From a checkpoint of a small masked image model: 19800 steps, 12.5 epochs.
Rows from block 2 of the encoder, named by matrix and row number. Rows with one number belong to one attention dimension. Each number is 128 + 32 x the weight over its row's rms, rounded and kept within 0 to 255. All counts start at 0. Numbers have three digits each. After the name is the row's rms in percent of the matrix's.
# q: attention query (encoder.blocks.2.attn.q.weight, 320x320), inputs 160-319
# k: attention key (encoder.blocks.2.attn.k.weight, 320x320), inputs 160-319
q.38 104:107082084121119112164132150137071177096071157151072171142114166096112148123133111144128139112124133136143119066168139153109099148056095131150044161128089141157125141120133123111134199149079169131100139145116129167141121125191179080129150121148056154175131174082198171107181115179060072080135104102163155142135136171137147065137129093093122075100141084147126112090104181149142155044140127090094151147155129120141128119106155078121127138187068158124136141187145165178112125174103072
k.38 104:151151145123087105109124098080121106121152182141167111081164116123142134089184128098157156136190124213133167078091143184084204152150125120108115149097093097112097113114165113087217107117145096161162134151135120155105194109147167151132120096043144147105141145191089121119117210130142135114155118116107122160137147173147177146111135124108145127206158135063170140106079135121107171171072140159170104183162112103130092090147084076125103175187151120146172161127143100099120169092095127
q.39 102:140109178137115128151212142138178109099132142113159137116141100110152159132106171133132136088129114143107151130135160135108104119142084145156145115184153138156082112083168131138179162138150099108150156189137139109161149126096143140084143169117133208185107137131170150151148112088096192126110129103079136061137087127107110149156083112099141133134162116141123110124124152116141135064141134129093088117119104107103134168125111139064137161103116170141178102189163162138126102111221140
k.39 098:123192177151137115167113165121113105102135126111147111071118149194161097112190087141128141159080169121100098151138115133058093139135129125146130163146093114121160089094080144140115128155108159081154146118156141112158142163157132131167111160156128121086108199171125083195101114174129087131139094140098121135118154142181135098148150134154149126138198138094127139110131137149125153109141070168173123158095132137183149098180165127125127127136102184104085162116073097097117047142167176
q.40 098:143214121130090138107161050091180135117071122132212090139104160122182113110156144144119093115139165120065137143160095131080122171128218180107133146140114150126071072093119147117112117161079089106116113146112127129089108160135179208134083094152144172139191102128087114138091116084173129098137111126185099130095151135136138099194146140103067102086158131143130138071141092105154125147126135047157176164141166100078141088167132193092133114118155150131178149118105145091110181096075091
k.40 100:156132089099144179119095087222096148135127185177146096149154165155156171134178115135089148139144088168127106123127112158194130187115202173078078105060093091067117123070074138137104123146143122058112102117069115115104140143147142116113153171089101126197140120146139110098165116089062161149180150092146108150134158100085134097124148150125171135110069107164160076160083128091146125140121122119152158110060097107119106176123150108131173139077172074127091135088101127183146102126154112
q.41 099:108150147088095146128111134159077070106130182147158122143142138118120088150186114121156144091155105120130130196143119167168104154148071140179172096105104152144169171169078094130149094149135120103097104094148136098096115186104127186141119124121105093168119120145141112156089136093154120090151132183113185127143086122179076096091093112129117189065123100073137147165080091170100108101073123170113100115158154076144070142079094148121140147152140105140195105117118168115092082117220153
k.41 104:114076166150166177159089199145130091131096171043135111145152140140180143117085148139142189118098136146159162095127090095128164090130142108145136094123138168105135153088153100064132090184133146127103143146118122140096109155076140121153115102105129115104081081147140175125109083109124163153130144078111097145153081119081150126102135170118105119098129106092169106096149159112141135157161105134142169110031122115077166118125129102145116170145117144153071175157128138121123137163090148
q.42 098:175169167116181103098128161128155118110130138163168131123120125128178127147119103163117143112084104131048140088123208147024143095176145122132102070098155126160156112170116128058163133130092123130134136072062117165207113059177110130129058111184132094118172120134188122094123150115123125121144119085154131101069152171171135136115151117198187171139133133130130105172195177149108113108105142176146136110128106137130121110177164096111184159184125108083095130196144127160138147099157167
k.42 102:144143167162133176140174127098137133098132115107082072084139059131091149126128208151114089162144154159121089133120118162072157174138110096114166198096057101156160141104170113151159161120135183148169130099098161103122114124143128123119195114118150186171132108076178086186194119183146130153099136147170171120097155161148154175145111141087145120135114095111072121093146127110124120160178105104060074164182148119146113138103111088110108169106112204143143103120127128171121068100085126
q.43 105:084171055115135085127119143158123048149182106121066125123071174081115147148176142154144114070132152122088154118110093149120137130076134093124055093070061106112141095125161117092104115135117151079135168113152129101127136137129178162151068119153114103083139194119121111177101106104089124092174098144113132142029157066117161143120082106114121097106183057100149132152163070169118131174157148116134178180135087090198099120134150157129082139130117159102136141121166131114081134109111130
k.43 103:126076137087117145165119109161126217101114193127136143146182119121136130206107144125119110146165087134153151173115108122138111189135130089104134132181093032194112140094153134115142177094116106120167145212152152158076143106087136147051168106080158103142133095117122111152181105152127126088137114058147100145144124146118172210115132187147123133156145136105164121135109129179127200094154164104137153118112075109082099095155127159154186211255161084124107127075120125176103169146135149
q.44 102:142124188150184085164147119092106135151130133093133117089111077116131118151138106099121191105146215131167080098164114062158106143170130124113146090156124131107108120121061108113042144125116136151100059134150051109108179109124072080182155081112087142101097167053113092105135150145138158117146150138153149190133106120126090174111130121147087135144099073146127090068125151126105103113057137070128159142129159092131124151155099138168085129087180133091162154134152142119099076154117215
k.44 106:110106106116154122098125150157105119142154161109145188172142117158138092137170151133152116125167193042177135161131065139120141120082113100142109099068126116127173134129106101128100132129174139124189142105134068117151136103145161114145124146135073061168171104156096091144099110065163085140150142193099215137147158113135107141147151060108168150132120114148100143172100204148103136181073164087126078109147135117174176151147115116134158118095093168112180106129184158086109068118042164
q.45 100:085140124155093091190121154121072117114112137160123144141090148125142097125110119084150095111173210094153126040105184153104111122144118106181114117202168148148186092103116155122082162160103148131149170137151133086079129077089145102105179134136132118114128109154129182125059117115132135079138134109086137141179137103132122107095135151137120132103054114123098107099120172124119078120103086103091146126113105107117130178149149121185122059091105142066099198089134092113144167169117098
k.45 095:093099158050165103187128148141126150128102104070143165154140126131113181113107137106083086166142159077137113164122098150113156095189186214145134063140106146198150130118160169082134066117147116110139093130146084111115113158148114182096127090126106113172119128143086069120080097126155143092134074163110118061130095124153096149124162212126079139128077158118166132166056105115086160132137159128186116086142120125169185099142121111132156152154163110107122115118113130160114126145121101
q.46 102:089152158093127120098115116117194135084162129126105059094103104116200053165110160093150122084071120110074163134139121138123132118114131104054119101049149103145145194124156112190141167099104096185129108169122151117163135093138125079086110118142110109088127106134130032139121165158174140133147150136132100082069123076156174132138130114125171107176182165152109112138135189165098128175148120156104102087082159069140083171151112128074141138125150164134117124140081203119152121130109132
k.46 101:155141144137129160094164132177114149118177177122138170125143118160125180072089088113097124161150127128085109168120139083083130142161092085112142136135145109101113148070128120114092185124164137127098150150154123158064093127046082036168140122178078154119053143113137125122085159125168143120135202133152147062107127133173103182112142142197119125210149139130120074099128082197182044127145120108123102095144137201143120209159118189171127171115119097153144123127150142167101108146141144
q.47 100:168156106160123117121133082192122152148063108173098127169075078110094125088068166110169125138174181063154112146116114147138085092105173124159164142153130121156140111120135137126030055083099082153143126140068159150113084162120136098114139098164115091104151116134111147073097067193153142101124097130079088118122139074140159122147174146129132158143104148152173134121126167118102135074151170167186183125128088139149128107154121126188123150156183149131175106117112133079057168122110092
k.47 103:168137129117098137132085127100125142127156137117161143149128118191148155079178101136114093135143054131095134165174128107166122140108158120139081098134081136144117093177149135105116100198168126039111128116134132132116131089137117156120110153101111159128141153096134128147128084041152141113107095160115138129147061164101155177171076066081109096125138054171137161106140056101155088141110089159141133175166150100157106199126171156094133089091148145108163090107138078137131148117156091
q.48 104:157154130119157176097116098143124098115127125123140166179156131118124175146081119174106124122078152168117146206084112090068149034154145149156154109102104098144170175181124127146134121170204121121113074118170221150090056152048085132094155065128162072132132166117112098118098108094126122128138173108122143083142143171092074136171118108177151177078077206132138108119138144072134104120141156094090102104090152159126120134143163122134121098084127126140165176096164141142112195120148091
k.48 104:069088122147160142103162128141167120183108147084103089109094084168168115138085208094132106123100112090177148111176144124116146129136119018092161106096185160136091095138125086087177127132079147139109094144090194104181118080139147134106137079129157185103150076156138168139161121157163182123073086122151082194138135159102100085137141137126099137069085092173126194132144084135116170140126124097198151159132130135104120093153132146144155179166158150096124098054088073153076148137108121
q.49 103:126064096088102148060115128109089088143164188132212105122116052092179094155121108090080151176144100167128189123148073123122096128071170088118113140129121149154124156121163173176126125172158160126169147092114139166110170137149087006109151117111147150195206129123100152128138114174122160122099147117133083170161131145128160116066191104148157144125089097111133110114099101109153108187126113107160171137148097117137143173132133148137082182083082190138188123151174110095115147108154066
k.49 100:141148083141145123119162135144142108129173129143091168108144168157086161098152146177152187161132165107136150153106141140133158161150178172128111106179142133100119120066178147202088137164110124124123122162139094145130138112134141136149018130134122169138142178122181097162123126086144110154105031115146104151083114081181126111152158195083157117087198184135181105040152137115135140099204160136090177165124175102119122107114044102127101123153095091132117127123143101099099143095161084
q.50 097:145149125124205058147120135190127107130111117110172078166147152145143163127191108127158085174194082107164122127154113162141136143146131060138176112195099122103207098104117119089116089155086130144145107132101128133097108141128120135151132179119113134173116150096108146166056092117061148177080170121183124112156065164131131107111067156148133106103110090055112142134131083136065075151130143128141135096158171159127136161132169114100082123146092119145154134074075135118129080139130212
k.50 104:053156153155123105165141130162073174211149086116137160141114133118095083139098121115157167153124214141104105125176184106120124111142142116128182161124122143131078132145135111180087149125148155194095135138166105130116196107106161098140149143182173120139166101105080093161166111127130174121172124067126123176113133100111143100170131128141095159105094111166096169179144147118121096123100118101062154167100110112128122128213092101113169092090155163179104122116112132081127152125178116
q.51 100:156126108103132191119121153111162145073147057111184133150060129071141124132075146128104111117103162121156135160117174103104123150107171171059175117111126084122066142160139116149165090119126107137142140208146103175194125099112153137120091183074101183152108120137140181147160048096137093137109182174085115141090190130166145180125124154146139135170198124178112089138128120090134118113135089103100076140133146121096194130089151157101105151162062125212118079163116131137105157124173179
k.51 099:133198130138160096153106120143119141080193173148068135067120114138108082100141144154136175104140185084140140131193114138157117143153093114191104131101174121091146111176063136081080100122121109125160170111120113104112169155129123144112086093146093172127091170103160140111128119166146085134137136092033159123162101172070119131057131126126127122150197104088174133132115119163133185109110156115128146094100154112092148139075168129128133145151149144068120092108145090079169189114091176
q.52 101:118155150123105125081089117153148122192061186120134123122122089134100092168099145112142120092115162203138181118120139179096115130158034102111143188124129086168127140085157181157084140112151131129125117104083157093132101058104049141165161132103088142110068129088158109100128091187070178114105128123101146102157109118122167132109163149138181116148136112104158175116152060210147117122180112121154136128145143097083161146149170121095202156113099022168100065114061130144132118139147099
k.52 092:117097065166103094120087131129144141059161109088170151111158171152140140081132093084130150142112085159130119109117119112140189114110143148140091117142076183148128148177101125205136128115105134161133112147123120114139108140112144140150102124173131140100102113080117098181118100144125140119074178123119148166097166101164119091134070182164187120124155117130206156128144072071163088144128130054106155126176103137093109137132180129143087132145115150113064098097071202090110113137156158
q.53 098:047108125114086105139107106174097140128140054121120135044149157157131141109125101076138126086106175143138099122075136121138147158111144083131119094139094051094096115093151113163098100113139062103058082149058119129141093173144122140135075114136153102121160135176145180076184172112169091159112126173153155213155161132079083119116151111147123086136202127117149134091169127160151162082097188071139117089147156110109109127105115159173127110203119133195136137123132120147173147190161103
k.53 104:143115122145121124115107116111133171076182138116090088181087131152110133114146115126144155124176122083138144126149123076135079126080147070199115123145122099093095111152097166164116106117168091116185159131179136146090147058108212112073152128087105137101155105116126177168147128255124176139151122083209113133125186147096133133153118111085103170135149116055112094122161159111116104185168158115091081153145128145044095154137150177132115129095121133103128128130141152071126167184124082
q.54 109:105113142046100150166180119169109129131142136096106166096073161159132113126093165150140121116133147074138112142101094137126152152167186174104105119115121140108151122084110114140121103121183131162153127181164136080100094144101147197091186075131127130132077157159094085102098130114123139138192091155104186160064157197082142096088099146104166162146099108166141144185154100148179149159090140144135122150091168087115145097101116149176153128118150095082099126177167111152118159129131184
k.54 105:092122150099116077071124108135117163102135158155108182164153087122184107150078139093109130130137151145147136079130052148126153140090131119134095115044101133092144174126117126110100124094096092130181134109097161120108117186117144159130164125091139114123100138105131121110140148145081164110161107061126082129201047141086079150141154111078156053115155129133102089170133069059131090094101178140113113085169098126096125133153091140142136121108116093105155101114216231164120196149118102
q.55 104:119161167110129120188107082096106098105168098142114060096067115084077155143127148120157139199134133168140140139122149133102118167071196126109104105125132093113133122140137068106100189141152109152133198126156113128184074097178148142147122099089139107123060141105104170132163191126126151159066163129142144150112129131121113077129161183132119146156097175008131169088126130146110154150142164187118210172142095141112179098122102144145115200093114145119146129115107118097184126105148098
k.55 107:151127115205121093091079091081139064138111046116186126169164162081154131144131159100063112169087117157162179108108140099161136000095115084131119142218094070151114159133128170160166084113073122040142121074106106160139137126062141124066080114143223176092120109147172123134086104135152077125155166151159124155131095148090090139117129133182139134158137155194172154187111086154096128120107077099123087094189144170138176140130175137123136106125150197144113124130110152185142137130167168
q.56 100:153186120117146182098144136159168115168089149115141088124162144158218115115117093100132099070124083190105152152187096114126168139172115154047175124145148145138116077145162085112084120104113153131125144156159122117121186161116128170218135134123089094162154146122154051164103118172145134085115135154173090074028059127166147146127140125151165097154091129159168118137127090073120141099123048148133129117077139094143117105176136099141108177117118140079133204125087159108162126092145158
k.56 098:178115150110130121106172195137163149128161142153148134145106100155105155248112152165182049043174105171120120187126145107133115107127136162167167155128065103173125119044106174179151170160184121149101093164135154124124132141152139102098158141136127104125070152136099195079126085096126171084193108186080125097164116148210131107114129143126107184152145150172109098167103130111104085073115106100090131086075144098117095127109146118136117131116097087121120063122119115132093061149106157
q.57 098:078099115119120159152095112104123199093125131133102172131116125167120132119073168160144157184141142181164106113171103158159115205132122135142117121062167100093161159138069064100127122154136160122106131131100088071161196148084129179116125139148052116155153089112123112181141152203169121134131093135104118125133106143051093154146162165122132106118171151205116140117091048159111104091081153175121142083117109081105162135106127145074166107154107211112119106137118170091168087090103165
k.57 091:075164153123133139111099104139110096127112103113119097095075121069084097132131088170215114131153131092123140157055145117113090113129135133094148169124126172085134101197112139211142068098184111141144127116128131097185133154119119124097092124155140093114140132151100156138119123079106099174151136150074140088133153132133091058123163199115145110100171148137176125175110146117148103135120096109160117120097143075121104132138161134142114161155104111110119122139102165096106160066150148
q.58 105:137126115072151130119139100154104122155101158150108133148131112137165130156088134144093151134170109146169077137106070101140120075085127138113210044160131195088153150098163079128113172167080146151161113094113130103078140110127075094145113140143163165147109117087120155131096148098136215136155114136145147138159118107140134126138224087087143134174080123132110073099113117123164121114130130161098157068110087177186146115114113110141123190091192154114172100093165138156096181184152026
k.58 107:127143126047151061080121164076085121174124154168160117118147092148130143174170174135089134180171144100138151142112111095162190135067170111123164125130165168086146159102180160155127082136122114169131156124123153100107154119158161141201094129130121116159158177094100114144086097049138139145111134103128128148162076122106136095117068107142113184101125111114109156178108092071139118164108158078164130138119146146188137151124061101090121117079185129140172137118154086105134104124105132
q.59 098:108098109162149120183185182060136117151086118077121082135137156092116130123155076124124118126138104087083074122131118094190096166074101068122094225151148165100081175140124100078143139128101138102139185202103125119140172152145153171101056142119081169117125063158093153173151074134127085104145102147182138113124136127192148100131124134135138114183141140145180085120087176137131158099113062111094150115149169149103127082160065097156122147117121114134139105121164127038138100178166179
k.59 095:129046115090123209110149139101123076140125191158074144118119137199082122152157189164084153077156119123118121137132115147147111157064181141178117116110133180164134106083167162124168138129137075093144121045120125130133086166162073120087151069087116119087123157123132157101144139128148157057184119163145121129090143150070099117082131112124123061119116069103142107080148153190078119113104118174132069165121149176122074101153166168136159112162150144096098135140152090101170091085149158
q.60 093:125110088128106114145123130128109154112183089169102159112167104157128101077121132073138132133178098085131128118152080135128168185170115124152115147107129115084147110185152152175170160127186117132200134080151139133134103106129115176085144129104091106132140088186123143123081097093146144155162049167172180089118134161169188108206156167132150094102112129145148218135107103175115137155133084190148153160195150165083056118111130155161104139093096125069135135172149177161121172146154125
k.60 095:117140136154079133113120122117122080124062109130161160101124132093169099143125137225115164149114144137169054101150133144119105069108135163071099127146108129096082176113093141136116147091121160172158142164073169101127128114112142103111097114161148213153104152128147105173243183092121087133106178103161155152152141143092103223110166137105133178137149171127156115108098120139130154125127118116103107129105162139154094120143174135150176161144112063149151131074085080153140091149080150
q.61 105:106153156123118117120156080139113113186135104195133058125127088098110107118113150113075103190129167069119090100134107122160099132185075113165165172107160162059181110156140107058124134164131170133081171149142162107121161123162182110114093101132085116130060110118126113101140137149086153082098165062109161152185162138110094171141100104088126126134139099123152164141163187101111143128109148089187083127147052133165188115125130139125101102085070108153090144123132104108191074159136188
k.61 107:101140061107198125170129126144101152103140103114117081145099165110105151092142054125133110107109113121174182131083199120127085129137084192098106180126124141155062051135104120127126102157085131144172110066108075102182182133155144158131134106128186120095113154141111137150127126143152133118134154188112175145090129134112145126196116101116108130129063104090087113157144107095097122125074173188200078131085152143159144128156148104132119069163128197132124142106218151110110163148085137
q.62 098:094124088096132106107157124169099151182103120090110147149102153111106164085154083158154093124167082113160167152119088105121094073120182100178093141087075172086154199148163114144117074109081160120124142147151089211117115101145133064152168138155155148121152145127178123075128137159145104125155130133147078127050143117091105136084113132144098141105153179104111179171165165118109207134167189122122101086074124105142117142137132153119163041120122143120170112128163113133172108095090088
k.62 091:179092177189126145113164189111167161142121130125077059124108132066114110093090101120117139099123081135137166093084119180102138166140174171112168093143193123144105077159103124083128167091172104114102098104147130123143138147135173140097129090116117119116096116168114116151132138140126151161099130098181064130159062138131179144094148164119138121112099091101090153115100162120165096163123112134159152162111132140091095082059099110133077128071076088170147141160174123104167168117152138
q.63 105:088111082125055104094129102130089081163098113165185094101113099117099157152172152078043128124156155145141198089142132074176148103135144130125171173092184144084080111149150133121097150112155099135115080136128095126121172099118127130147203106088094178115111057202073137124123155156152122172117094087077169166156090174063116160036123165082111131167133173099120093127087173134149139189100126086129132173162142118123070150143158120127121151122118119122090166148122143141113118109109115
k.63 110:145097122120144105130153050080113171148200086128097085098126105101122144110087096151128136138082139118118124077166122108105047133105076110128051136147131124158124121154145046050171192136077163159105148124134093156145081144115127149141085132183207124137125151133082113157149190155137114139113129147214158123091143083144175085116128089168096115152102152165083133079125206081166155124149130166117158112172138131101114162157160182158138119152089086128120128154148096073136123152059110
q.64 094:084160168122169166087128126143134122141167117169211107141086146186135122149169121095159187129178160063124083118133128173124098071088082101159197115168126060186064120183114080176121110137105143159089118096076069125142164119131109140105133130147105143121127043186103093104237136148091178178122156134167140154096138113107143126127131134103106124098133125063109112063114151147082159149122096169156078129158113131128129142114112162134123206130157103126075097162052133106128101099168145
k.64 104:080121097166087201168137073145116105089150081198055136122095211121070086101131095144112184039080147177113109114136082161124078179078077220188155123138129098164159101116129156095152152169117143142080120147119141082118036175122144186151203108103135105121068114162127086191090117100156108114107125156102135097079113139117172106123108157198150107124125121086119102064088091110099148128129042125073180137123169116086143105111122114125103175112105117114164174136141132082151129125106130
q.65 094:086077107155212116022174141149077039059115121143171160113117136116168168134088148176100137135099094126085160180107174133071122136174133161139182105096131149144124107092111148096068113073053118175188145154130183119088116122111110164126152108105118109128088076128131079129152056121110114114115097138177117126143075104133140120128108138112122171066114084152109110092141206153138145181093115124152159155105121192126089100162172141102141175128145088145153161143135113097092132143108117
k.65 093:121118092109100120159152137095161151098146106138105091170073148110143067143104142167102131098115120111065139129177152127104056122134131098162125103119100139152173128185144101130125152164108099073146094139089182128171098147089184188090157108138084121125148144155130137168134136054143165067109105132148118118137091107156143089161144135069128081142131154161119113167043118090157175134178156144067078156166177180107097150162079174136131098097159137145151132098104108169078210134080071
q.66 094:127152129167084095106114102130173140143119217171105171104099164138143139110135118176128077077130115120127129126119080188131212122162105152141119154144121135134132147069145142131176154145122118095149103082142143127115113113101172144167094149140144141112092149169151181054103175166097140099094150091110166175105160146167175176105110171146162056110179134166102058226073112138105177108189143111120154087130170117103075160187168159175172094158155143124081194093152128194146111137099116
k.66 095:131114118176150125159093108096188077091082156077120120112184076126136082088103126128110106093130141115126107082120080140124155123120158129123132143059121188099101191127145187123107142096195150071129173122181128130065165144184112091111129130149095134111156097097136065138132080150166072127140122129140115177160134091141127066092133167164113134130175138149145170160134172200138122173139121118150146120079143129148083106099105164157112152112119145100122111156110112105076139121132114
q.67 103:110151128100135122135133096163109074147141172155112097141165100131086172168089164136112128176151224133164096094138156133153162073164155117148119168100101182141149141113166124076076187139187140074129136114089046175092143081108140165196118139095134137113171090160087167117114140092137103164115057087106175141098131196115123146158186110160123109075101182138110140201081099105158178071170090100075172119087099131079132164077120071133148126160147118112029116164146093160113104088100110
k.67 100:148175111083134126140124128159181120086131063107123201130141139083123121161110084132134230120103177116132111150111101086131197206140120105128144141104147151137075116091128096091033156184103088136102161085078098131098170106190161147112083154179126132082130074157134088143124158173149134124114113114149129104124147098129128163110083092177165167142105154138093114111111157146146067119134182121150152120180094142138094103115122148117105111085085174075121123101047091117117116128133168
q.68 103:131115111105087096134148156159127124151174153134132110108185115165104099144148118131136141093156120127093092139120101120094161134115171122120182081051089075141123125090158104117134159089203142125137167173126071142119097063131109117120118141176120166100245131154059190173138132203136105140146107196122101118144135166113022139087108189168110156147165097122138148170088124181148069120078146130123125095116172159084133146131154194100131160192184144162146080178079124130159157142104142
k.68 099:120151153087157124154154140113192101089154122091054176143113108106106128154111058115163178077103116143121157129121131110077104142128101087142079144187084125087137187119130144072142096199108152113112187120074137158183112111118114126129190105141164121118131131167197091177119085081105172121145178102135129109145065124190142103151094132137092126107080181146147133129129087108141151136119140168172122108150127075117072117171122147084210130153108102151150187114119114096090115190198142
q.69 105:136108100080154095124081148095119112141182110043100130132127103106188034174077175156199175122131143185111149095108090089103141126125108144110083175193130128157137155131066136103167142195097151105128107156121120121096140170166097080074113191192188096130097136111145102166133098150067091112158105154134090135113087091181102092122157114095125137076124139191138153165120095166173075127168047129179129099072115118163131148175098099127189153150105198152144117166078126069123147080114126
k.69 103:118175120142106172112091143180102131110117142120111115139145093111214110104180105140092092126105066102120117129135111123176123118143098106149157133128119118141123124093115115151142132121181083127143138187128108084127108135143175172140148152125166133187123197110104144111152122065192073160134112141145156109088191090121122169099125138161107133134172095130149185173146074139097177116154144094223118143096077106113134086088117120041123188175151099070074120176118124187179121129127109
q.70 092:099075131169053107139145113106124135159125127106077088074118100144117154142163108150144116148185150108042143124131149140175134077146110100114154060098110184132116153152152077106120165159181198136091124128094193177163121160123112153116159137110153136116136148144109124158160127203152122116132119138160073108099154201147138096155115224136133167088135166153140124114123158133142114112105106156183108110139158156122101150088055108165088096109129110099190171149151115164135118078122105
k.70 098:104096089146118140098120116054139092129212117038091114187137148138088100118150120096112109129146172129205058071173126104119103154137167123161164167108126154094144169113194167094121128104150095092107109105103096125134112129143157110126125161147116112105186057164171131153178095150130161128137142093109119146104092132098103130156063156137130101114179118149088137189112120139104179128098115068160102110102119155131122177152133119103160123072108194154148144189160109157114156106122117
q.71 095:116101208111104127171156103141161105143123175169122129157196115140174103129124128173169130152103163134144095159137091154113113134116137144151174099144115150109175104115124092071075195136140120159130131107092165096146076153152050137095148133109098119163077078177128096146100121047132163103153103121144149139102108105151159056082093130118103148141125075167124093103074131108170119085129154102130085143144133131169106078112134100155127186128168129109211156101121147113081100145055154
k.71 099:149075059106134157157154127188114114097139125154176145085147105169181120168105109162137165097135120146145140150109124148148078128143163167129137155149107131179114120106075156137111138134117113167127069151180156126103183158106094129182091144136097150112107108165148117102081118106153130157130094126077128168087141113116187093132121115164108177148134071127140094137116101133105056129095071137170158115075167105114158133129085111142101119070221155117070125172152149230174108130082123
q.72 094:145116128091076116115142136158118168122118114171111136143097137114116101105072137089163092197106139114165137131146110130142147172102095127106122108147111082123106139159156095112101123147177185144157137118132091118172108130136164139162088111128102097148094125127124160136140176118115145143086187152147086079142160110120139112126188130106146141146102119074124158104049072183119140159092135106154159111127071102096165163147102102147088154109135111128082092038133090122136113154098157
k.72 108:118129104058161191168094066106113128127171128109137129129155103093112102119147092111113092047135083161030125153155138139172109170100085170157133163112119110144170103162132107122130162082063100118148205117160110109092151104143107137104115099107113129156151145146137167137100093135166143122076137062116137067162136150090151143089182117182127113080141160133059156142089080131172158160144149115118144074110133117063141116114134120138106100114098080106153178158138130100139102123130124
q.73 114:197131123168148135141080102131138156140121084110083166137062158137133169082152141188132131117149090148141114194089148097161145125111141186132144071117150172124107134121091147108144128147134104166112140082139119146083172135116063112174114087109148074146136153096098157128118164145176143138123188108133163107102132148163105148182134195110088133124110166145131068100163150100246164117191141162087093128127164074164162058124141134154063108111121150130130066045180126124102137151116066
k.73 101:135127122158179087080086132134132128152123149171122079148120123185135200128122145094142101119060170078176132112079110124155119128128074134138060111152087193139101144153179188117070156140083116151120140120141063117135105147161152135138105181127170146155183064132153109052140136122099135145167123119114158121132124152121162089127162125104153133176164134123201153120131157097128118073119118094142089159093147128066152135162127113112129117112200135135107148140106133109077121139144107
q.74 104:082133097102174153097184104096153104123086129090141116103077137114169161128170111130073099129104152107108105135120135088175140081136068141084121128113100040184168189152105121132160134154144125114111157174113117081110118152158183103185149117128136124107106111136102127174196113124170129177153156205112150115185108110121150151158123117145101140120172185174124169114141126152142177114141105132138120117139157080134133149100177106114138117161121111164115136148129115099106124130142134
k.74 105:116101059164148121128125153160120131156131142123130139119166193096090057095100172099057073143086155079150103136091095194121085157096097077123095120115100068189102160118087153202069102151107091132133150081121102124108123095131080139110187150156172132098166089173162146172123123089153195126109109135137146163106166091098133168158149167146165057122144125153115134124168139139110115114153123149118161151150112160140104129201179137189144127125079162110117096094109110143185169132131128
q.75 104:195149156128098126122109082172111181135109101129146144156077135136085170161163098133138109107121121140176174144164095136185086154108116123099145098170150163126098086078177138125149132102124107170043128171130088138151083142128081057184095077185146155073085179112155140049095112134218114103120173146117116213171121138078131070119149154157155138201080085151101133141117138096120100072166143123152133137114124158199161068179151055152127130133099111174109119117150105125140099149090118
k.75 107:127157097130159096075059141149116151183140145121106151070121174130121106126172046112137054122082162172183123180051144148236189138167127169136060113076168125152152120102111159115111101116116110179054141124137118163197145186118118105145111137146187107188144182088095158130108079121135133150132156101136163156168123176170063134101177131144149129147125158120143183184207155154115088126096174150158135099136103133148053118106125133137109136052130139098160113139136138117174149103145089
q.76 105:162151078207172163138108153093190115070167134092104175084151097078124113145135089090121140126131078093177099114170153161130130158131092139160094107146130065177160140119114122132127072112094111116175107098134113126123076089105143169134129195115133109151181076201167103146146131116088123105067105194149151118113110129110152061079147120159162176115111163182125120111153146151156150084152166142119119156155144113094121138131102061186108167119103155070132221079152138088161130147097127
k.76 108:133125142097186153132137196162108130152143168159129117092048098117102136149135085151135125163135150143133167125120142101166075092154163144111072061097173063099094097131109107160106105134175117115154143099147127107131118117166076140128158123102075077089100122165121117121144134205143124127188059112105181090073135104133132173130176159138108142103071197114100126121119131155140120051138108053158077111168108128138103071076140135159118178127111150146135094131167143144117170123119132
q.77 097:125157176128100155101113125166118139095119110067124196158095147075107133177088193120124153154125221136151123161127170116093160106102120081148173136099191173120143211132128115133136143123154161164135094120118099175160072148072055153144063129140098133121131084194093121154094143149144068071097107166076121105106117121135122130151072137172102105115179146159182064171075175146142157103182087198112144130158131137080132142112179126189087160146085071100079142095131140144188094119138117
k.77 098:093060146089092125121146103101107116130122135173086126135125141148118146107124168097093098164168109123088124144143087121082195077111108152104126109099165114178123132197138085194124093063145145133106155099125102137111101029127161167163154156104107144121115119151138197107131101149126113139156105082095188106135142170098117119193125125116103132111117124132136115122062194163151100087089156162145133115093159103148085195165102205118089101084148202100099137128128108208103093217181104
q.78 092:131146134140143084082116160144097094084147125216138097114180065158091122095128093115104152072148093143188120134078133105120075139182121109142179108170089120122160173133159118156139107108104188166096127149131131145075121088107158128072161138100189152119153133149110166141150164155111141104126103163102152093163164089094120190097152119198112142099107168158152134085115100155098107160033133177051106116140135174106117142077140158135168183106133146162138165105140099090042102110134183
k.78 094:122119158080114166103161113133147138091136069071149119124106145083087099108124150144157157125104175119099165137136094071125122157112137094149128136085149141119108167178114125116099134146128113043155097071134129134100125173128081127143103141070116113047151127134183195176137155158132114070124111077091121103110096127151109155107112135120136162180110112153142120146156118160111123120156223128131144122116090133084198118151115138168164154135159097194157189113102060076112087079150120
q.79 092:154130181147127167185189153078130109093154159110098089121190096161116106137127116195125144173107136122128170068117123099097144109151175114150120145103138110152195062090121177130162048135106182175119153122164113096154164080122121128124161124121203095096132146192126090153130116076172105102148118107138154180084141170071140167157108086094070063146149040085135130145133140127085095162100131059184154153137104148149097092087158121096165134114178150094160062160118150114131168137161111
k.79 097:116101080070099059148143113168137134124071108170181089144112131141149118075155156088190145132163110127104170168084154154118072161092134140121131122161109095106149135209170136130096186144146136010098114106145182170128136131128118160087155141100112140094144099109157093096089079130119166126130100158145145069091173054153181164136101073135120129172128135123159100118121125083140133206053119138077094110171159157101074122109105097103059079132096116153175127128144167089130157119076115
q.80 098:199165101186114110185174112152116138149094123157162114155072107115100114079094166111099072103102141152153109079148122158135116097139254092123120210079168085125098082160126165110154126151119153121110100097112118086116137073132139135159172126112070109110128118093153096166144113127106125126110131140129129097117052102119139179139177150103141162109138126115092175062133187076142169157103099090128120184089126090152109114131140073156093105109107088158150124115177135101200126141101137
k.80 099:114163136110149163107094178087119145179095122122113144083137235146153077102120148119107147203144084137113165116175178157103136091120189140174201159153144114143111111151109171136074139098105140076103126135163124135167128160172135131143113088133153127152127147162168119111120122075166048127146131158116121175125115155137085142122129103117109167128053120100192111051097118137139149141143077090119135151104174142136109136121111150118114116103146128179153127101124103106091097146132145